python train.py --dataset="capsule endoscopy frames (Kvasir-Capsule)" --crop_scale_min=0.3 --method="vicreg" --norm_position="sandwich" --expert_mlp_ratio=1 --experts_per_token=1 --patch_size=[2, 2] --depths=[3, 3, 3, 3] --projector_hidden=512 --projector_out=1024 --momentum=0.95 --steps=5300 --lr_schedule="linear"
Rows from block 7 of a small self-supervised image encoder, named by matrix and row number. Rows with one number within an expert belong to one neuron, the router's apart. Each number is 500 + 25 x the weight over its row's rms, rounded and kept within 0 to 999. All counts start at 0. Numbers have three digits each.
Before each expert's rows are labels from the 100 images, of 14848, where the router gives the expert most weight on average: "patch colour" is the nearest of a few named colours to the mean colour under the peak. Only what is clearly more common there than usual is listed. The data: capsule endoscopy frames (Kvasir-Capsule).
# router: router (model.blocks.7.mlp.router.weight, 8x256, trained with AdamW), inputs 128-255
# gate: expert gate (model.blocks.7.mlp.gate, 8x256x256), inputs 128-255
# up: expert up (model.blocks.7.mlp.up, 8x256x256), inputs 128-255
# down: expert down (model.blocks.7.mlp.down, 8x256x256, transposed), outputs 128-255

# expert 6
patch colour: orange
router.6:496518478450489518504477533476501539463506497464499506504478454514492522475477555480498471557520475478492500522477470470524521494474492482462529477519519483489497520518502524467493485502515516490524484443518477511495529451470462461498438527511507488509496440495501465503509476444465519523503561510526495492521543486504461503489515523522487515488536479521461496506539506488513507514472
gate.0:503479491521511513506486507483538485499473485486507478523496509493494463503517498475487526512529453510572473501475527506521513503484519485493520557480552529535512486519498492472493548514496485529481490483483521476479467490529519513486473477489550538476487493502474481526490494519505502526502504494490506538473461462524514503467486497500486525478461499530473458500505469439537488533498
up.0:498506493507525487489525538506470453408534502538478537474554456518516499530482498510482509509511521502476523484510494502462454504507533443456464475512507491486521536552533487503492541535504500487488507485483530532515538482502490483490494470505515477495513514502533483493480528464489502495508523496526523452496514522538453516520464523483477527525518518473478494510495526508475508516479
down.0:513475486496477492475510471467497500483539482547517509480499484500505487536497477462541524490512541532512456445509438509476461553530496470497501482516506488528491538495492489476510570532507497495514500519477529485439481463494472472516503507525544514470468482537499554512521517510493521500501500465506500478475484520513471525508490462520520486471498518481496487524489545518474511466487
gate.1:519487479524490495506504507497516483533472482524496483541482507454482481517508506554505496492515559481570499531482545476503458545500453498528529484525464478510487481468513508470455463493518512498483496494519511504528498455510491467488469511483461475518489464459523518526511468493473527508519469492493519479480483504456514509492499505513514513512520521528502483508534508461519487547513
up.1:504529476490485541536487514514520477525461517526506490511491491452525487489472498512465529496519500517479485485523493488463492520457519497490482519503486468486516532514443493485474469485525494520468500517523510529517528455458481473526544535462483460515485488513499567550514525542485470525549486529502528490464512507485458505485530509495500510480503498521482504471535419511541512483548
down.1:512470460501421518494532519507485496500494480474506491455477490506524508446501495501478479514492460499523518408522532504456517539474498517464517514517480478513523482538505522484511487457479503494458569479525491488571511468504523481522552521498497450487535498512465507549499524520506510487487484489513520477508493475518516497454514493520472508484500474548475445479531514510519511502499
gate.2:502473484474497445530533549535542475489519481540539549514533485509527476456490476526518500521553490508493488479460554488493455536492513526480489525528487497464494550534525502507521522506507488500562470505518469493521469513472511527460534541486462514430481544516480501521530492506468507544477489507531442515522483475539510508507506476477517499503552523502492530518471515469480481487519
up.2:505479468513463538517509504562530481516486479516432426520535500499480485474501533474519464484472537540521501513515526511484517520451494501501497465456459502545519500523513492524548475519497479485504493510545493515499479578534515498474497464486509509442516479521503463514509487511483477513492486496527498465513526495530518515534434473495535517512485509512521497489486510505490483540474
down.2:493473434465499497508544495481511478503499510530455518519470515484467439506470536471502491487518549523548469497513520518539494520488558510512458511531517524531445528515509483509537450519511502483497508533511465508551487517462509439510519476465424510497509503452492484511491519464511460511491492508508529498554504492482511501509489514540533447471482514533524509536478516514484515571499
gate.3:489466503489489466498465476514555495502501492496501470534522534506494462495536537493502521481473528483525517477471488506514490494483512521508479538535510522451528509518488522486512472534548481488476469493467482513511497440496505508493550480505476505483506492487528529528564455540507506542527503520524463456512518475515503448488472508510516487512521522544497496493470512460479533542474
up.3:504507474493509488499527526503462497508494485505542515508476477516516514502449487513518473501537447515489511528510507502464463526527515492512499487488489508511472502475483488473520513502499519504555505493516495512501478506505476491512461552485510497509496548509497482489459530475475502484449473480432539543499498508495466522524512505528488531494480493489495506488549455546514487472549
down.3:553478465547517486494483503493488539498506520495462497494485475521492526523532461524462484497478514495493485481472477470488506506523458486506514489523475487555491469505470462444531491513513517478476518532520502505500534485509508513449480453461517493499469523506486497517527482544503511547478510517506487462500494527483506506467509529499525475469524507505500502517515551519495495507488
gate.4:446482500495500446512503487511538501512515516512501483511506468519548497532482488500495543469496453513479489501515538503515516478443480452526477490554517521491528485502487504482499469556528487513516505514458509464511547450517525503505482492510482522477546512452521462499487502518524507546494517485518494524454527445487504473509537476523509468531467469505493458479475544473511525499494
up.4:532496548507467538497484505491533501515544475522548479515511474482492496536513487471522505524525462486503499487525471508461466505503500475510487503492512508479459530492462484531535499506542470508473511546504464476500530465565532487471514493492530485465470478529495456517482500513509504553507522491486542551445521506484490492501515507516484507483486517527458534490499555486501532494474
down.4:538481518489486554490513563492503513480426468480494462486522477509502467481458487498484475498494510475485510512505552514528514472492478484487489478505509511500502453488518526489518536513480485497523468483511491485486464478501484466532506520486495518511488535523502498531515502481463479515497526526516479491473499513486547520509460547461486515505503524491468486483492488559498528500521

# expert 1
patch colour: grey
router.1:529496501502531475545512514514457522536476516483484531541462485503490480482495513514463470492518497560517509516496532541518547515520473463492449475534492489499468546473491475530438502471480480529498489476453509459510484500481486495481506519453468477478484463513536481506492525534504501497505485515482484443501494516484443537470496517500526541507543481481526522481555489490483515478499
gate.0:489526505510423511533477510517481460479467459497515477510478485524525509529502490472492525520478474516486516547500516501474551471516567538515537545516507474462487482481516520522500478487507479475478508532485483528508500552549489527499480460539551526503499475443511480483526464525454469528486545481507477475463490464517502471456497499471506490513521517514490521504485528493499508433542
up.0:518477465484548481506509477474493538462494514520494516515492489492502502452478506542505493495557515508537475486506535481530431570447462494506481509515527512541492508523493489481498499504495490552509502480492486482483527459454530479485514483485469431543474529531466483486472499495539525487510501526508504515509509541470495479550523508497496530519494527477480514499483490472513494529498
down.0:513474477524525502502485470492497516508471509486492541516537481472504480469514497478513556514479505455470484506489501521488481517535477479584496488494485514483479461467518522511535509497475524475547509508517452532519455505463515517517511470501487526488503489482503511522502486497503474510484479496528463454508521504488553480507502484475527506519516530492479501535510477494499504538512
gate.1:489510447518531474501515498532505462504491473501465491528477503569481538529495511546521542491489486524514489491477509508494499496499506498494478482475521457449498511516505487520456504492516514516449551512489545535487462511469470540478515556509480516522511518508508463519509504449482507479524473493448479495474528515483480501482470479491476526463561506468541480470515525490571533508495
up.1:499485548459484501503492481487479505496493540496544509504516486445509525450515495461498488529489498511501491513477470504480484523503500505476507500514491542538541501509508524474512511522480479496518486477502458473504500482502515466513496495466534495488484512481512558499523492538501451501477517499543523523475491500508523478515517547499512465490451511543484519495466502499461472514503
down.1:532476512500534468480515499478497503509495488544461534502468533476464542478523505525528538505481496459548506500479519501497473509503499455487504493517493516506513476504498503491480521487505518494505530489499479498518473483554519500465525516500527502493542471492460517517493501459468525504490482459505501515512517469521502533464503526442506546479498497446480559513490492518502500547476
gate.2:519501488516491540494494550551475482518492540512545523443502514507506492489482526508513512502492523491505500511500477474532500496542417526468498469480471495515478542533558468533489484505496497476480460522524440485543496466441464499502505515496508521469503513525495503529523485520455510485502510518516528499466496481508539480537501504478511504473518453473520458486491483511452467510541
up.2:508527510500468541499490509527501494526492559515520527446501533528520503468493535496507501533485514490490512454500459479495506507544432528491494468453499481525466540529536486519523450496474494480492449542551438487544522482468492503518510514509512510481494499520481501541510497503479502488503536499512499488478495479544543531546531495526487488481527455483493457491484504514449503567530
down.2:474470563508494449482484469487502464527453511546488518507488482522520456488489448494482501513503545464480492465519510488550524513481514471560553502499501522472478534546490467474514536495549524531496548502490486504479496485526530561479497534500495471511477521481521493468485481521501489498528474479495494536494518521487492492497480543503532502535531531543494519476531492520527489515547
gate.3:503465517520462496449566482488549507454506537505507504493493505517499482495523446490519523512471470502484508490509488517480501497554499497487517507535536514466515516465509490495522560490508517501510515483531532507523504501494488487494473497515413491518510505496470540512477430499474523501491473504451499493502533513522510499533492484535512492479519510476463469497511519520483501510468
up.3:486473527459506529521469474510470510510536485536508513488465478459479508494533516504491516503517504469489528511491526468517527490465492464467484547438484472540473504518526515541450487497543514481450524530464524425469477487517486547520553525538483530482506537497478495533512525523475468475489507469519561531533502520482526480506496526504500521537515484513499478468481519500499450531502
down.3:474489456512481488478518494512470479471500514524464507466463479485508537523499530489478544536482516466480487474486503486512546490492468484455507464541517523474484495488500489500472468470561508483510479549513531508515520495533532530482475468507550500499495521520492453485486528493508483425496488498472507526478492496553486495516519506475503507522524526513523526522471453496472523487530
gate.4:505484519479500536516467515492530527477511515483515491493541516528446461527475461530487493476548523449494481485499503526477504504483516540510501488502455475548489521481472481477498525467571488509495512471519491507573496491501518450510491525509542480489518505463533490514521479479496514493473491484478542520522486552461483465500493532483484478533533483505486511468501526508493467507510
up.4:503525483521505490482506489474475495515479514506506461538454519476542516480534558495522496533447460525520527511490504478532512492477471447506503552511510503477515487511530501518520498515433524499479506517490486473457499491476472513482503475480483496508480493551482514472478531520509490515512506515512448530495518444542493518485474472503513526492498537496512490519486440491497520488492
down.4:459462477500499501491517462517503530511483508520565506543496488490513465475510485503489494480511505479481502493493463513485498487486493539520511511502486498498503498509468493464523427486482502473489482495490524473514472509497504501513536511462524478486511495500493489501546514519545537509471488528492473490458486509523490494511477482513451531493484449525555510484499495510509467510469

# expert 0
patch colour: orange
router.0:517524500496565510505482464486487481481523484519475511458527521514493496510460526494466521539503509502492548461497481490504485502500478517488550491539519462521496520518472485529471489513506487476483471522504552500480472497509523495493493539478529513507515521499486529486476522502552474508503489486518471483502517514462517475515467481496515464532550489504505544535475531565507516477472
gate.0:485524491501467459505539500529461471511485513453506512483511515508500478470474484504486498503540525540531493497502478517473506488477466486456479479498465503458481522530515515497545506541499507522463494491488491503491528496507504540510481509515496457490483546450463443565473478546526521510502501484490522463516499547491496558493475535487527466507501537453474519513467476495468502500523
up.0:519495505521543517482481499477549542478517467549482470497511487486488507506535526482490526503473469475486493523470532535505494530487522494519527526505530536540519475498486518484444481470493496478514511478509501495497455491485515471517522499455516550528525453552540533466516504484484483505524515493490470557479501466506454484503507466489462535530498443527502479490519527507492519502464
down.0:505494520480494537490518517487469483498501475498494500531468500498511465520512540481506518552504492488543533496513471509531454488503532557523469498493557502527500503484510474523530508503494445492480483510456509507429509496509487500515523549512504502487466551473473518516528540480480526536528474527444509520508494506496499501534471545490508507501540535457497505502484492469481546506489
gate.1:560518469489492495489499485531513455471442529481511492521479531479521520481523520521511545492518476472528479508464536528491544525499514528506508468481462479526493511528507487496532495501490487500505490494485447522452539497498553521506491438504517535505494504514492493500474467496499515560501468444478506482474498496490470494492449508461500495525515466526515513488434473506500510473502
up.1:516535469483473487451489508526499481483492557504536523507493513536460515481517483516522518517546492479516506456458542549482504507483529535521506456531514489482507471469547500536465482510532455541497514493476523484455523531491560487542479475480480518482514469480531484507467500519498534524503511476492485483486489487559518508492504525454520527508495485497490528531485510503518504463516
down.1:502436535522484489541467521477507508473499570471495479556504524511539528489494533557474441468502519470476475497524520552507546500492488537519488467497515482464454496482541492532511488500494510536509519478507509453500493474520501491518493496530513465522498455494476470484499503477487504474495506464523486513531455517446512506507493484504493494513503465529467488509507499464509514454524
gate.2:505465488490458527495491506498515502506539483511525465517490479563530537530536460509507458462530517501508508514510501471498451502476469502503512524518463474494513486503480511532528467491471450497483473546501493469507492516464501491510482462507466504505496544502506546462498484490545474491494514485476497501486470479493512529539459458514528496510512452493514523506519487508501490489556
up.2:523517514497523468503535503528492487486497503504489551504502501451513485479464520495480544518479471507498485522480513505484564521526515515497463475490548512460489518502500498493523537525516533499553536463486475498467492475503509523475516523511504477522490439497508476483499498493460505503501530531525525526539517545473497484430522507454460527483505498495497496503495480512524507502464
down.2:495500483509462507510532503505503530462525507531485492503462521467484541541487526499531522475439493489518480494513514522508461514479508501498549472507535455487491473533532476530517516505479475476509523502497504507512492483520489514533499549527472483476463508488514454522495519468522540527483502532494455488529526495477477486439502495460518492542463497537537506482523479509489466514496
gate.3:504517506529482491444490453495513530520524523471470537521455494513499512531496516459496474489478486496511461491491515519518507514495485470523514473498523506463506499568555473450490468564483495475514537509541506500516507539505466496505511503472528513455525558504522557557493517499480465481512511556528504522483525506458481491531516487527501533494487443506500540531506461528494505490512
up.3:491523480485494525468479483498525543549519526506452544503480465524525506491495486440472509485482516508498489509511547501502511507515489477498506511511527534471467541539498483489518503550485442489528529492505510467490488570487456531505500476478537517443517543524496548534479514464496544485483490514518498484459551498473489462554475470493500551509474460518485474520457496547531481450527
down.3:522517470482511483531525486452512480532520482492486501504510471482507462535517481504472490531492498505467484517477529469535498525535500520474525525481492488515520456484461487533497518520519478504476482520478486530496510565484502569515472492490477541493508448493464500510516515526523507523466491538515528472502481512501501484532483525435462516505437480543492513520545502543484493509431
gate.4:540525516455538450518479481547532516500471545465531458482488501503517466559500393472492481510519536489497494550512511540493512506494488507491483481485490479514515506466476514484510456515503513488463496492438495496537524529483489496459487473523498498522478497512507455552499527558517511464548510513507479515529494548487514544479504462486520498492492479510506509484529496504512438538524
up.4:546498531472515456479453500504523466487510511458512467521478476530513487578502415492494472504506527493517490526511475522522520525488496503461488508524508518510500483452439506502507491495495479511461507498466463561488491538482500470498562502533468470488486524483497496519468505538532527457555492515491468462515438524510520520507502457489537498496489496483517508496479505543503449520521
down.4:525522481520487489498501485499494439502451515489480527487508468500496484504524456522544514496501491523486519499514474532484513500465477531493517521519509504547545496508455550532511473509519500483488504527477453449464490497513467543486481482511502516499503511479489504481495459520514515474458483526470482466485483528509530475522494499532502487483477506465536516491536517488546511457498