config.yaml
head_dim: 64
parallel_block: false
moe_every: 2
depths: [3, 3, 3, 3]
widths: [64, 128, 256, 512]
projector_out: 1024
nesterov: true
orthogonalizer: "newton_schulz_5"
adamw_lr_other_params: 0.0021
steps: 5300
Rows from block 4, named by matrix and row number. Rows with one number belong to one neuron. Each number is 200 + 20 x the weight over its row's rms, rounded and kept within 0 to 999. All counts start at 0. After the name is the row's rms in percent of the matrix's.
# gate: MLP gate (model.blocks.4.mlp.gate.weight, 512x128), inputs 0-127
# fc1: MLP up (model.blocks.4.mlp.fc1.weight, 512x128), inputs 0-127
# fc2: MLP down (model.blocks.4.mlp.fc2.weight, 128x512, transposed), outputs 0-127
gate.229,086,184,178,173,244,187,182,210,205,216,194,226,203,189,216,227,210,173,198,201,191,158,172,232,182,163,223,188,178,190,199,170,208,235,175,197,176,233,200,237,183,214,169,166,198,231,188,196,193,219,204,193,202,192,182,221,201,204,228,201,171,214,183,181,197,223,222,196,178,208,229,173,208,196,166,180,204,223,183,207,206,208,197,194,233,203,216,202,215,233,162,205,177,189,237,222,234,171,207,225,195,208,224,196,220,192,220,230,175,190,193,200,176,211,222,175,191,206,241,189,195,215,192,207,166,213,181,217,203
gate.230,088,176,193,212,195,213,164,236,168,191,219,236,174,235,231,195,209,173,203,194,212,194,206,175,216,217,189,197,204,197,202,186,220,209,186,198,205,213,211,193,206,217,174,185,225,162,205,210,184,194,206,203,213,186,176,217,183,212,208,203,184,181,201,210,219,176,187,166,235,216,211,174,168,221,214,184,235,188,182,188,206,178,178,230,266,204,214,174,198,194,173,175,224,180,234,212,204,167,192,214,171,199,192,167,196,214,227,210,197,193,185,183,187,201,164,190,233,238,219,201,195,200,217,250,212,220,193,197,207
gate.231,028,193,218,188,226,188,197,208,218,186,187,181,214,187,205,245,169,223,234,166,184,200,194,217,219,203,213,184,182,211,176,221,174,201,182,189,190,190,183,207,197,158,190,224,183,211,229,204,178,186,214,229,193,225,227,211,230,213,188,252,210,223,211,219,176,167,215,199,223,171,208,163,192,202,178,212,208,199,169,183,250,216,187,210,216,199,225,202,235,169,218,228,204,223,187,171,204,201,171,165,188,202,157,210,215,225,188,212,206,219,202,235,176,198,191,225,181,194,206,231,200,187,192,219,204,203,193,219,209
gate.233,024,177,213,203,228,228,177,220,199,189,263,216,210,191,209,177,220,220,185,230,221,213,216,255,216,195,226,196,189,204,196,216,192,179,224,217,206,182,163,204,179,207,189,193,198,209,206,212,198,198,204,205,156,214,209,212,189,217,184,183,183,187,187,229,207,249,214,221,181,195,190,213,199,228,175,186,233,225,195,154,199,211,211,210,162,182,197,186,188,193,219,180,225,212,203,180,197,218,213,187,196,209,226,219,241,208,210,225,224,150,198,179,202,190,172,217,193,220,216,186,187,204,218,203,223,203,154,186,194
gate.234,080,234,207,175,200,220,140,195,217,213,200,237,194,209,215,209,203,190,235,155,218,207,231,191,200,190,171,206,178,210,187,227,226,198,200,187,191,188,190,167,227,223,185,211,189,200,198,193,203,193,173,199,218,195,227,203,176,189,218,177,235,195,222,194,173,214,165,212,183,226,214,207,209,178,223,200,208,200,222,196,194,198,227,228,213,203,153,180,207,200,213,208,194,204,177,209,173,162,190,207,190,177,200,222,182,174,213,211,174,210,230,205,206,177,192,243,236,180,206,138,203,221,179,210,199,188,186,210,185
gate.235,024,179,192,181,197,243,211,231,204,164,210,226,168,186,194,187,190,182,185,183,196,180,179,216,252,202,199,194,224,199,189,192,194,202,188,187,222,230,191,195,174,217,159,194,209,201,223,173,222,206,195,208,199,212,194,211,174,209,205,200,235,177,196,223,187,238,239,172,212,184,183,202,210,190,205,196,190,187,186,185,196,225,246,192,221,219,193,199,185,175,209,220,219,197,194,188,227,170,201,200,172,190,237,219,274,205,169,178,207,186,177,190,172,213,186,207,190,211,215,208,188,205,183,191,229,195,246,203,199
gate.236,106,159,213,183,201,202,200,182,199,204,233,197,182,204,223,156,250,204,214,197,221,164,191,208,198,187,208,198,185,187,178,213,214,205,237,209,198,209,181,172,203,202,169,207,171,173,191,174,173,215,230,203,187,202,213,203,222,234,227,227,219,194,198,238,222,193,174,171,214,202,145,206,178,180,179,176,222,169,185,210,220,186,177,200,210,200,229,230,194,200,184,200,185,243,206,173,190,232,218,188,191,182,173,215,202,238,194,171,217,174,201,208,160,196,218,205,216,219,212,218,209,213,211,186,199,204,212,206,213
gate.237,130,224,190,191,215,216,190,176,201,186,224,263,201,191,217,221,184,197,208,172,167,207,179,162,183,167,200,187,205,221,177,209,233,221,173,175,192,207,185,192,189,217,188,201,212,186,212,220,218,185,235,206,190,192,190,219,173,193,197,199,177,195,191,175,214,220,235,171,167,192,208,194,165,198,170,207,186,207,176,202,205,191,217,180,235,226,213,211,187,215,187,165,161,215,221,204,202,207,218,218,212,209,227,180,242,175,189,206,164,190,196,181,211,223,211,203,173,237,212,184,182,182,175,205,235,197,196,226,235
fc1.229,096,187,174,185,213,195,203,176,210,200,206,190,229,187,195,179,220,191,187,221,177,185,203,220,209,158,227,217,199,221,196,169,211,205,184,177,194,228,210,232,193,190,195,193,210,198,223,219,216,197,197,222,204,176,216,208,189,178,212,211,171,209,231,154,190,222,194,221,202,225,184,176,195,219,202,150,198,212,197,189,194,240,185,203,235,172,198,210,194,230,173,199,149,223,211,224,188,212,210,222,209,210,207,179,219,207,213,199,192,168,162,215,169,216,245,174,158,227,196,168,201,217,234,225,187,187,213,184,192
fc1.230,073,204,212,211,191,221,161,212,158,200,224,231,157,234,204,196,195,168,182,163,205,200,202,181,211,203,196,194,194,186,230,203,217,224,196,220,217,226,207,200,210,216,156,192,218,154,209,185,189,205,200,199,200,219,205,193,194,202,187,193,211,194,219,238,193,189,202,207,231,188,201,207,177,238,204,213,214,167,188,169,184,183,166,217,263,227,224,208,196,211,194,162,224,162,213,227,207,173,203,204,176,189,204,164,184,215,208,212,218,191,188,172,172,191,166,176,226,189,206,195,215,220,192,214,213,204,197,176,202
fc1.231,025,173,193,184,197,188,182,214,197,197,206,192,214,216,178,186,190,228,198,191,249,219,157,215,177,210,212,178,192,222,226,200,177,201,182,220,201,218,182,212,196,170,214,221,204,209,217,225,207,170,201,220,209,186,205,219,193,190,189,219,141,183,180,209,164,192,199,225,181,206,175,188,199,217,201,175,228,167,200,176,195,181,202,179,232,216,201,180,237,199,208,176,156,212,206,247,196,195,174,192,165,181,213,225,176,198,211,179,186,202,145,229,189,228,223,199,183,183,217,183,221,224,186,212,214,214,182,197,194
fc1.233,027,171,202,207,230,202,180,199,207,209,219,232,190,215,234,155,225,171,222,224,213,211,225,182,214,210,196,204,186,210,189,218,217,174,209,202,189,215,188,167,159,192,191,232,206,233,197,190,184,215,206,219,165,207,214,198,198,211,233,187,208,215,202,223,192,244,174,205,177,169,160,196,210,200,167,183,200,225,170,149,166,219,170,229,174,197,219,199,196,199,227,194,188,225,184,184,212,182,179,218,192,193,206,203,228,167,224,227,188,174,197,183,216,234,186,213,208,172,190,204,189,181,192,187,207,187,185,216,210
fc1.234,091,155,204,210,178,193,236,221,166,181,233,151,189,205,187,209,199,191,162,231,205,193,194,195,190,215,223,209,209,195,183,172,170,185,217,208,226,204,223,231,168,183,226,185,224,198,218,194,202,222,222,171,191,205,159,190,231,208,193,208,192,185,204,206,232,179,214,181,201,173,187,165,192,210,195,199,206,219,178,197,202,196,198,173,173,210,221,205,205,185,199,192,186,187,196,206,201,215,193,201,230,230,212,190,206,231,178,220,246,200,201,219,199,207,205,149,188,208,182,268,218,178,195,179,201,201,221,183,204
fc1.235,025,191,214,181,231,182,212,173,217,219,218,192,203,205,173,190,205,151,209,206,222,175,187,226,212,205,171,236,212,185,189,168,193,225,194,225,191,196,201,190,244,216,205,180,199,218,198,179,161,215,202,214,190,173,249,203,185,223,190,196,183,195,190,164,191,183,208,224,215,178,205,186,160,169,180,189,179,156,233,210,180,215,212,181,218,216,199,196,180,208,193,218,170,193,210,168,196,182,205,202,219,184,209,199,212,207,172,193,209,198,150,196,183,178,207,227,207,197,174,170,245,191,192,232,214,224,214,194,178
fc1.236,102,152,219,202,173,208,223,205,201,228,237,203,179,209,234,173,241,199,214,209,206,172,187,216,192,175,230,190,200,180,187,203,202,185,213,203,193,203,190,169,200,196,181,207,155,166,228,200,170,218,216,205,211,186,218,182,195,221,228,200,207,203,202,259,189,203,179,160,215,222,166,236,182,212,191,157,212,155,202,207,209,185,182,184,201,213,219,202,217,204,183,189,188,245,194,199,188,237,221,199,184,187,174,206,196,224,196,147,205,178,214,191,209,188,224,220,202,199,197,196,205,232,198,198,193,207,200,200,216
fc1.237,131,199,195,162,178,185,214,203,202,219,196,178,165,206,184,195,215,227,205,218,195,219,220,173,169,203,201,179,223,197,209,199,180,171,217,267,190,205,211,208,196,173,242,198,194,179,201,230,219,237,189,214,193,224,196,197,199,164,200,211,196,206,167,238,221,183,199,193,213,194,172,166,188,197,191,222,204,187,208,186,184,190,223,211,208,210,239,169,216,179,198,179,218,233,188,198,213,161,201,177,194,176,231,196,221,196,182,188,250,213,200,215,216,184,179,189,213,198,196,207,181,223,174,180,233,176,213,167,214
fc2.229,097,207,191,230,195,179,197,187,176,183,178,191,201,189,181,244,191,185,242,186,205,185,203,203,226,194,177,211,178,233,155,254,203,177,184,167,212,201,169,202,202,216,196,206,239,171,194,191,195,220,187,202,185,170,198,157,202,196,214,204,159,207,220,208,199,191,197,243,183,165,208,200,219,191,182,237,197,195,180,201,202,184,207,224,198,179,211,231,203,223,239,196,220,199,222,191,180,197,170,207,221,201,200,213,183,195,231,211,206,168,165,206,198,208,216,213,206,200,206,221,232,209,201,231,175,214,191,198,246
fc2.230,082,207,220,194,199,207,214,187,236,205,208,183,217,192,179,236,227,180,157,203,191,225,180,203,189,202,202,204,205,205,171,234,184,233,212,196,190,208,204,219,219,193,182,180,170,177,223,224,211,206,198,249,186,208,196,191,208,179,181,233,186,195,187,209,219,188,185,213,177,196,196,216,205,202,159,199,176,148,222,222,189,235,176,186,161,207,214,202,214,222,191,225,170,181,206,178,224,186,228,213,208,229,201,236,191,178,200,205,178,194,200,195,193,192,198,206,181,189,178,220,217,231,197,149,183,153,179,230,202
fc2.231,028,211,195,156,247,195,190,184,187,192,152,176,219,158,221,220,189,185,195,180,228,194,220,212,147,219,187,221,213,199,189,213,177,178,180,216,215,172,210,213,245,208,196,199,195,222,213,198,188,187,217,184,208,209,243,194,164,188,196,181,178,205,198,182,189,178,224,208,194,207,190,233,175,172,227,231,222,197,199,217,193,191,196,167,171,196,227,157,178,204,240,193,168,205,188,187,223,210,199,176,220,204,199,168,205,203,186,223,199,214,220,186,198,196,215,224,194,192,208,214,202,215,181,234,189,208,184,183,185
fc2.233,029,207,186,226,181,194,196,225,202,177,203,208,208,209,183,183,229,195,214,189,212,208,158,203,226,181,189,215,224,175,197,190,218,195,182,223,197,177,231,220,217,196,174,201,172,229,203,222,225,209,207,219,208,189,205,202,191,209,212,158,195,245,212,214,199,213,226,202,161,172,208,179,229,192,218,241,201,197,218,195,166,221,155,209,220,172,219,202,241,225,210,190,172,155,202,247,199,186,166,187,198,206,183,193,172,190,183,187,215,219,193,177,182,196,223,215,231,231,239,201,227,216,212,196,197,197,191,213,208
fc2.234,091,204,191,226,189,203,207,174,181,202,224,153,161,185,206,197,196,163,204,197,170,231,224,223,214,213,193,189,196,192,186,175,200,201,206,169,198,217,182,224,260,207,147,202,233,202,203,179,197,222,198,217,200,158,209,217,190,184,179,179,169,209,236,175,229,191,225,174,184,227,201,208,213,180,183,187,209,216,201,216,239,190,216,202,216,196,196,206,162,235,198,178,202,181,209,189,224,203,208,182,196,244,219,208,193,216,226,183,191,155,199,196,189,196,209,209,192,200,182,175,199,207,188,233,212,167,203,207,209
fc2.235,025,174,236,235,187,195,175,232,170,219,212,156,171,177,204,199,185,204,195,214,172,208,171,230,174,194,176,228,182,177,220,167,233,239,196,213,200,205,184,173,235,197,206,213,223,198,185,209,182,177,229,202,202,175,210,190,179,219,189,214,181,204,224,178,231,209,167,215,230,193,174,214,191,202,211,177,190,187,221,196,205,220,212,185,186,206,186,217,205,205,196,206,195,213,238,231,187,202,190,226,191,238,174,188,216,201,217,195,201,211,181,187,193,185,213,197,171,161,225,220,215,173,192,227,240,201,204,218,228
fc2.236,113,202,201,212,206,241,209,229,202,213,195,167,198,185,188,199,185,197,180,160,166,199,182,192,180,204,184,175,215,172,209,194,225,185,156,195,170,188,209,197,217,207,207,213,209,206,140,181,219,189,196,239,209,202,212,173,198,205,177,202,187,208,229,221,194,172,213,241,165,226,205,195,224,172,222,214,187,207,194,247,195,235,195,225,204,222,176,218,181,192,206,188,176,220,191,186,181,204,224,206,231,235,217,190,179,200,192,244,198,186,196,177,199,182,182,183,210,173,213,205,240,195,223,184,211,220,171,202,191
fc2.237,150,195,204,195,248,186,219,207,171,199,212,206,200,176,210,191,208,207,168,215,230,195,183,192,215,191,207,228,219,207,192,211,222,169,184,220,194,192,186,193,204,226,183,152,185,221,200,178,193,202,241,206,196,258,179,200,202,206,205,224,223,174,232,207,195,201,238,199,179,209,227,208,176,176,202,186,222,209,197,194,211,139,203,158,240,194,209,210,200,203,171,161,187,174,209,201,207,156,200,197,198,224,202,200,195,198,184,195,224,191,209,210,203,164,198,185,187,188,185,199,225,199,194,185,193,220,195,262,181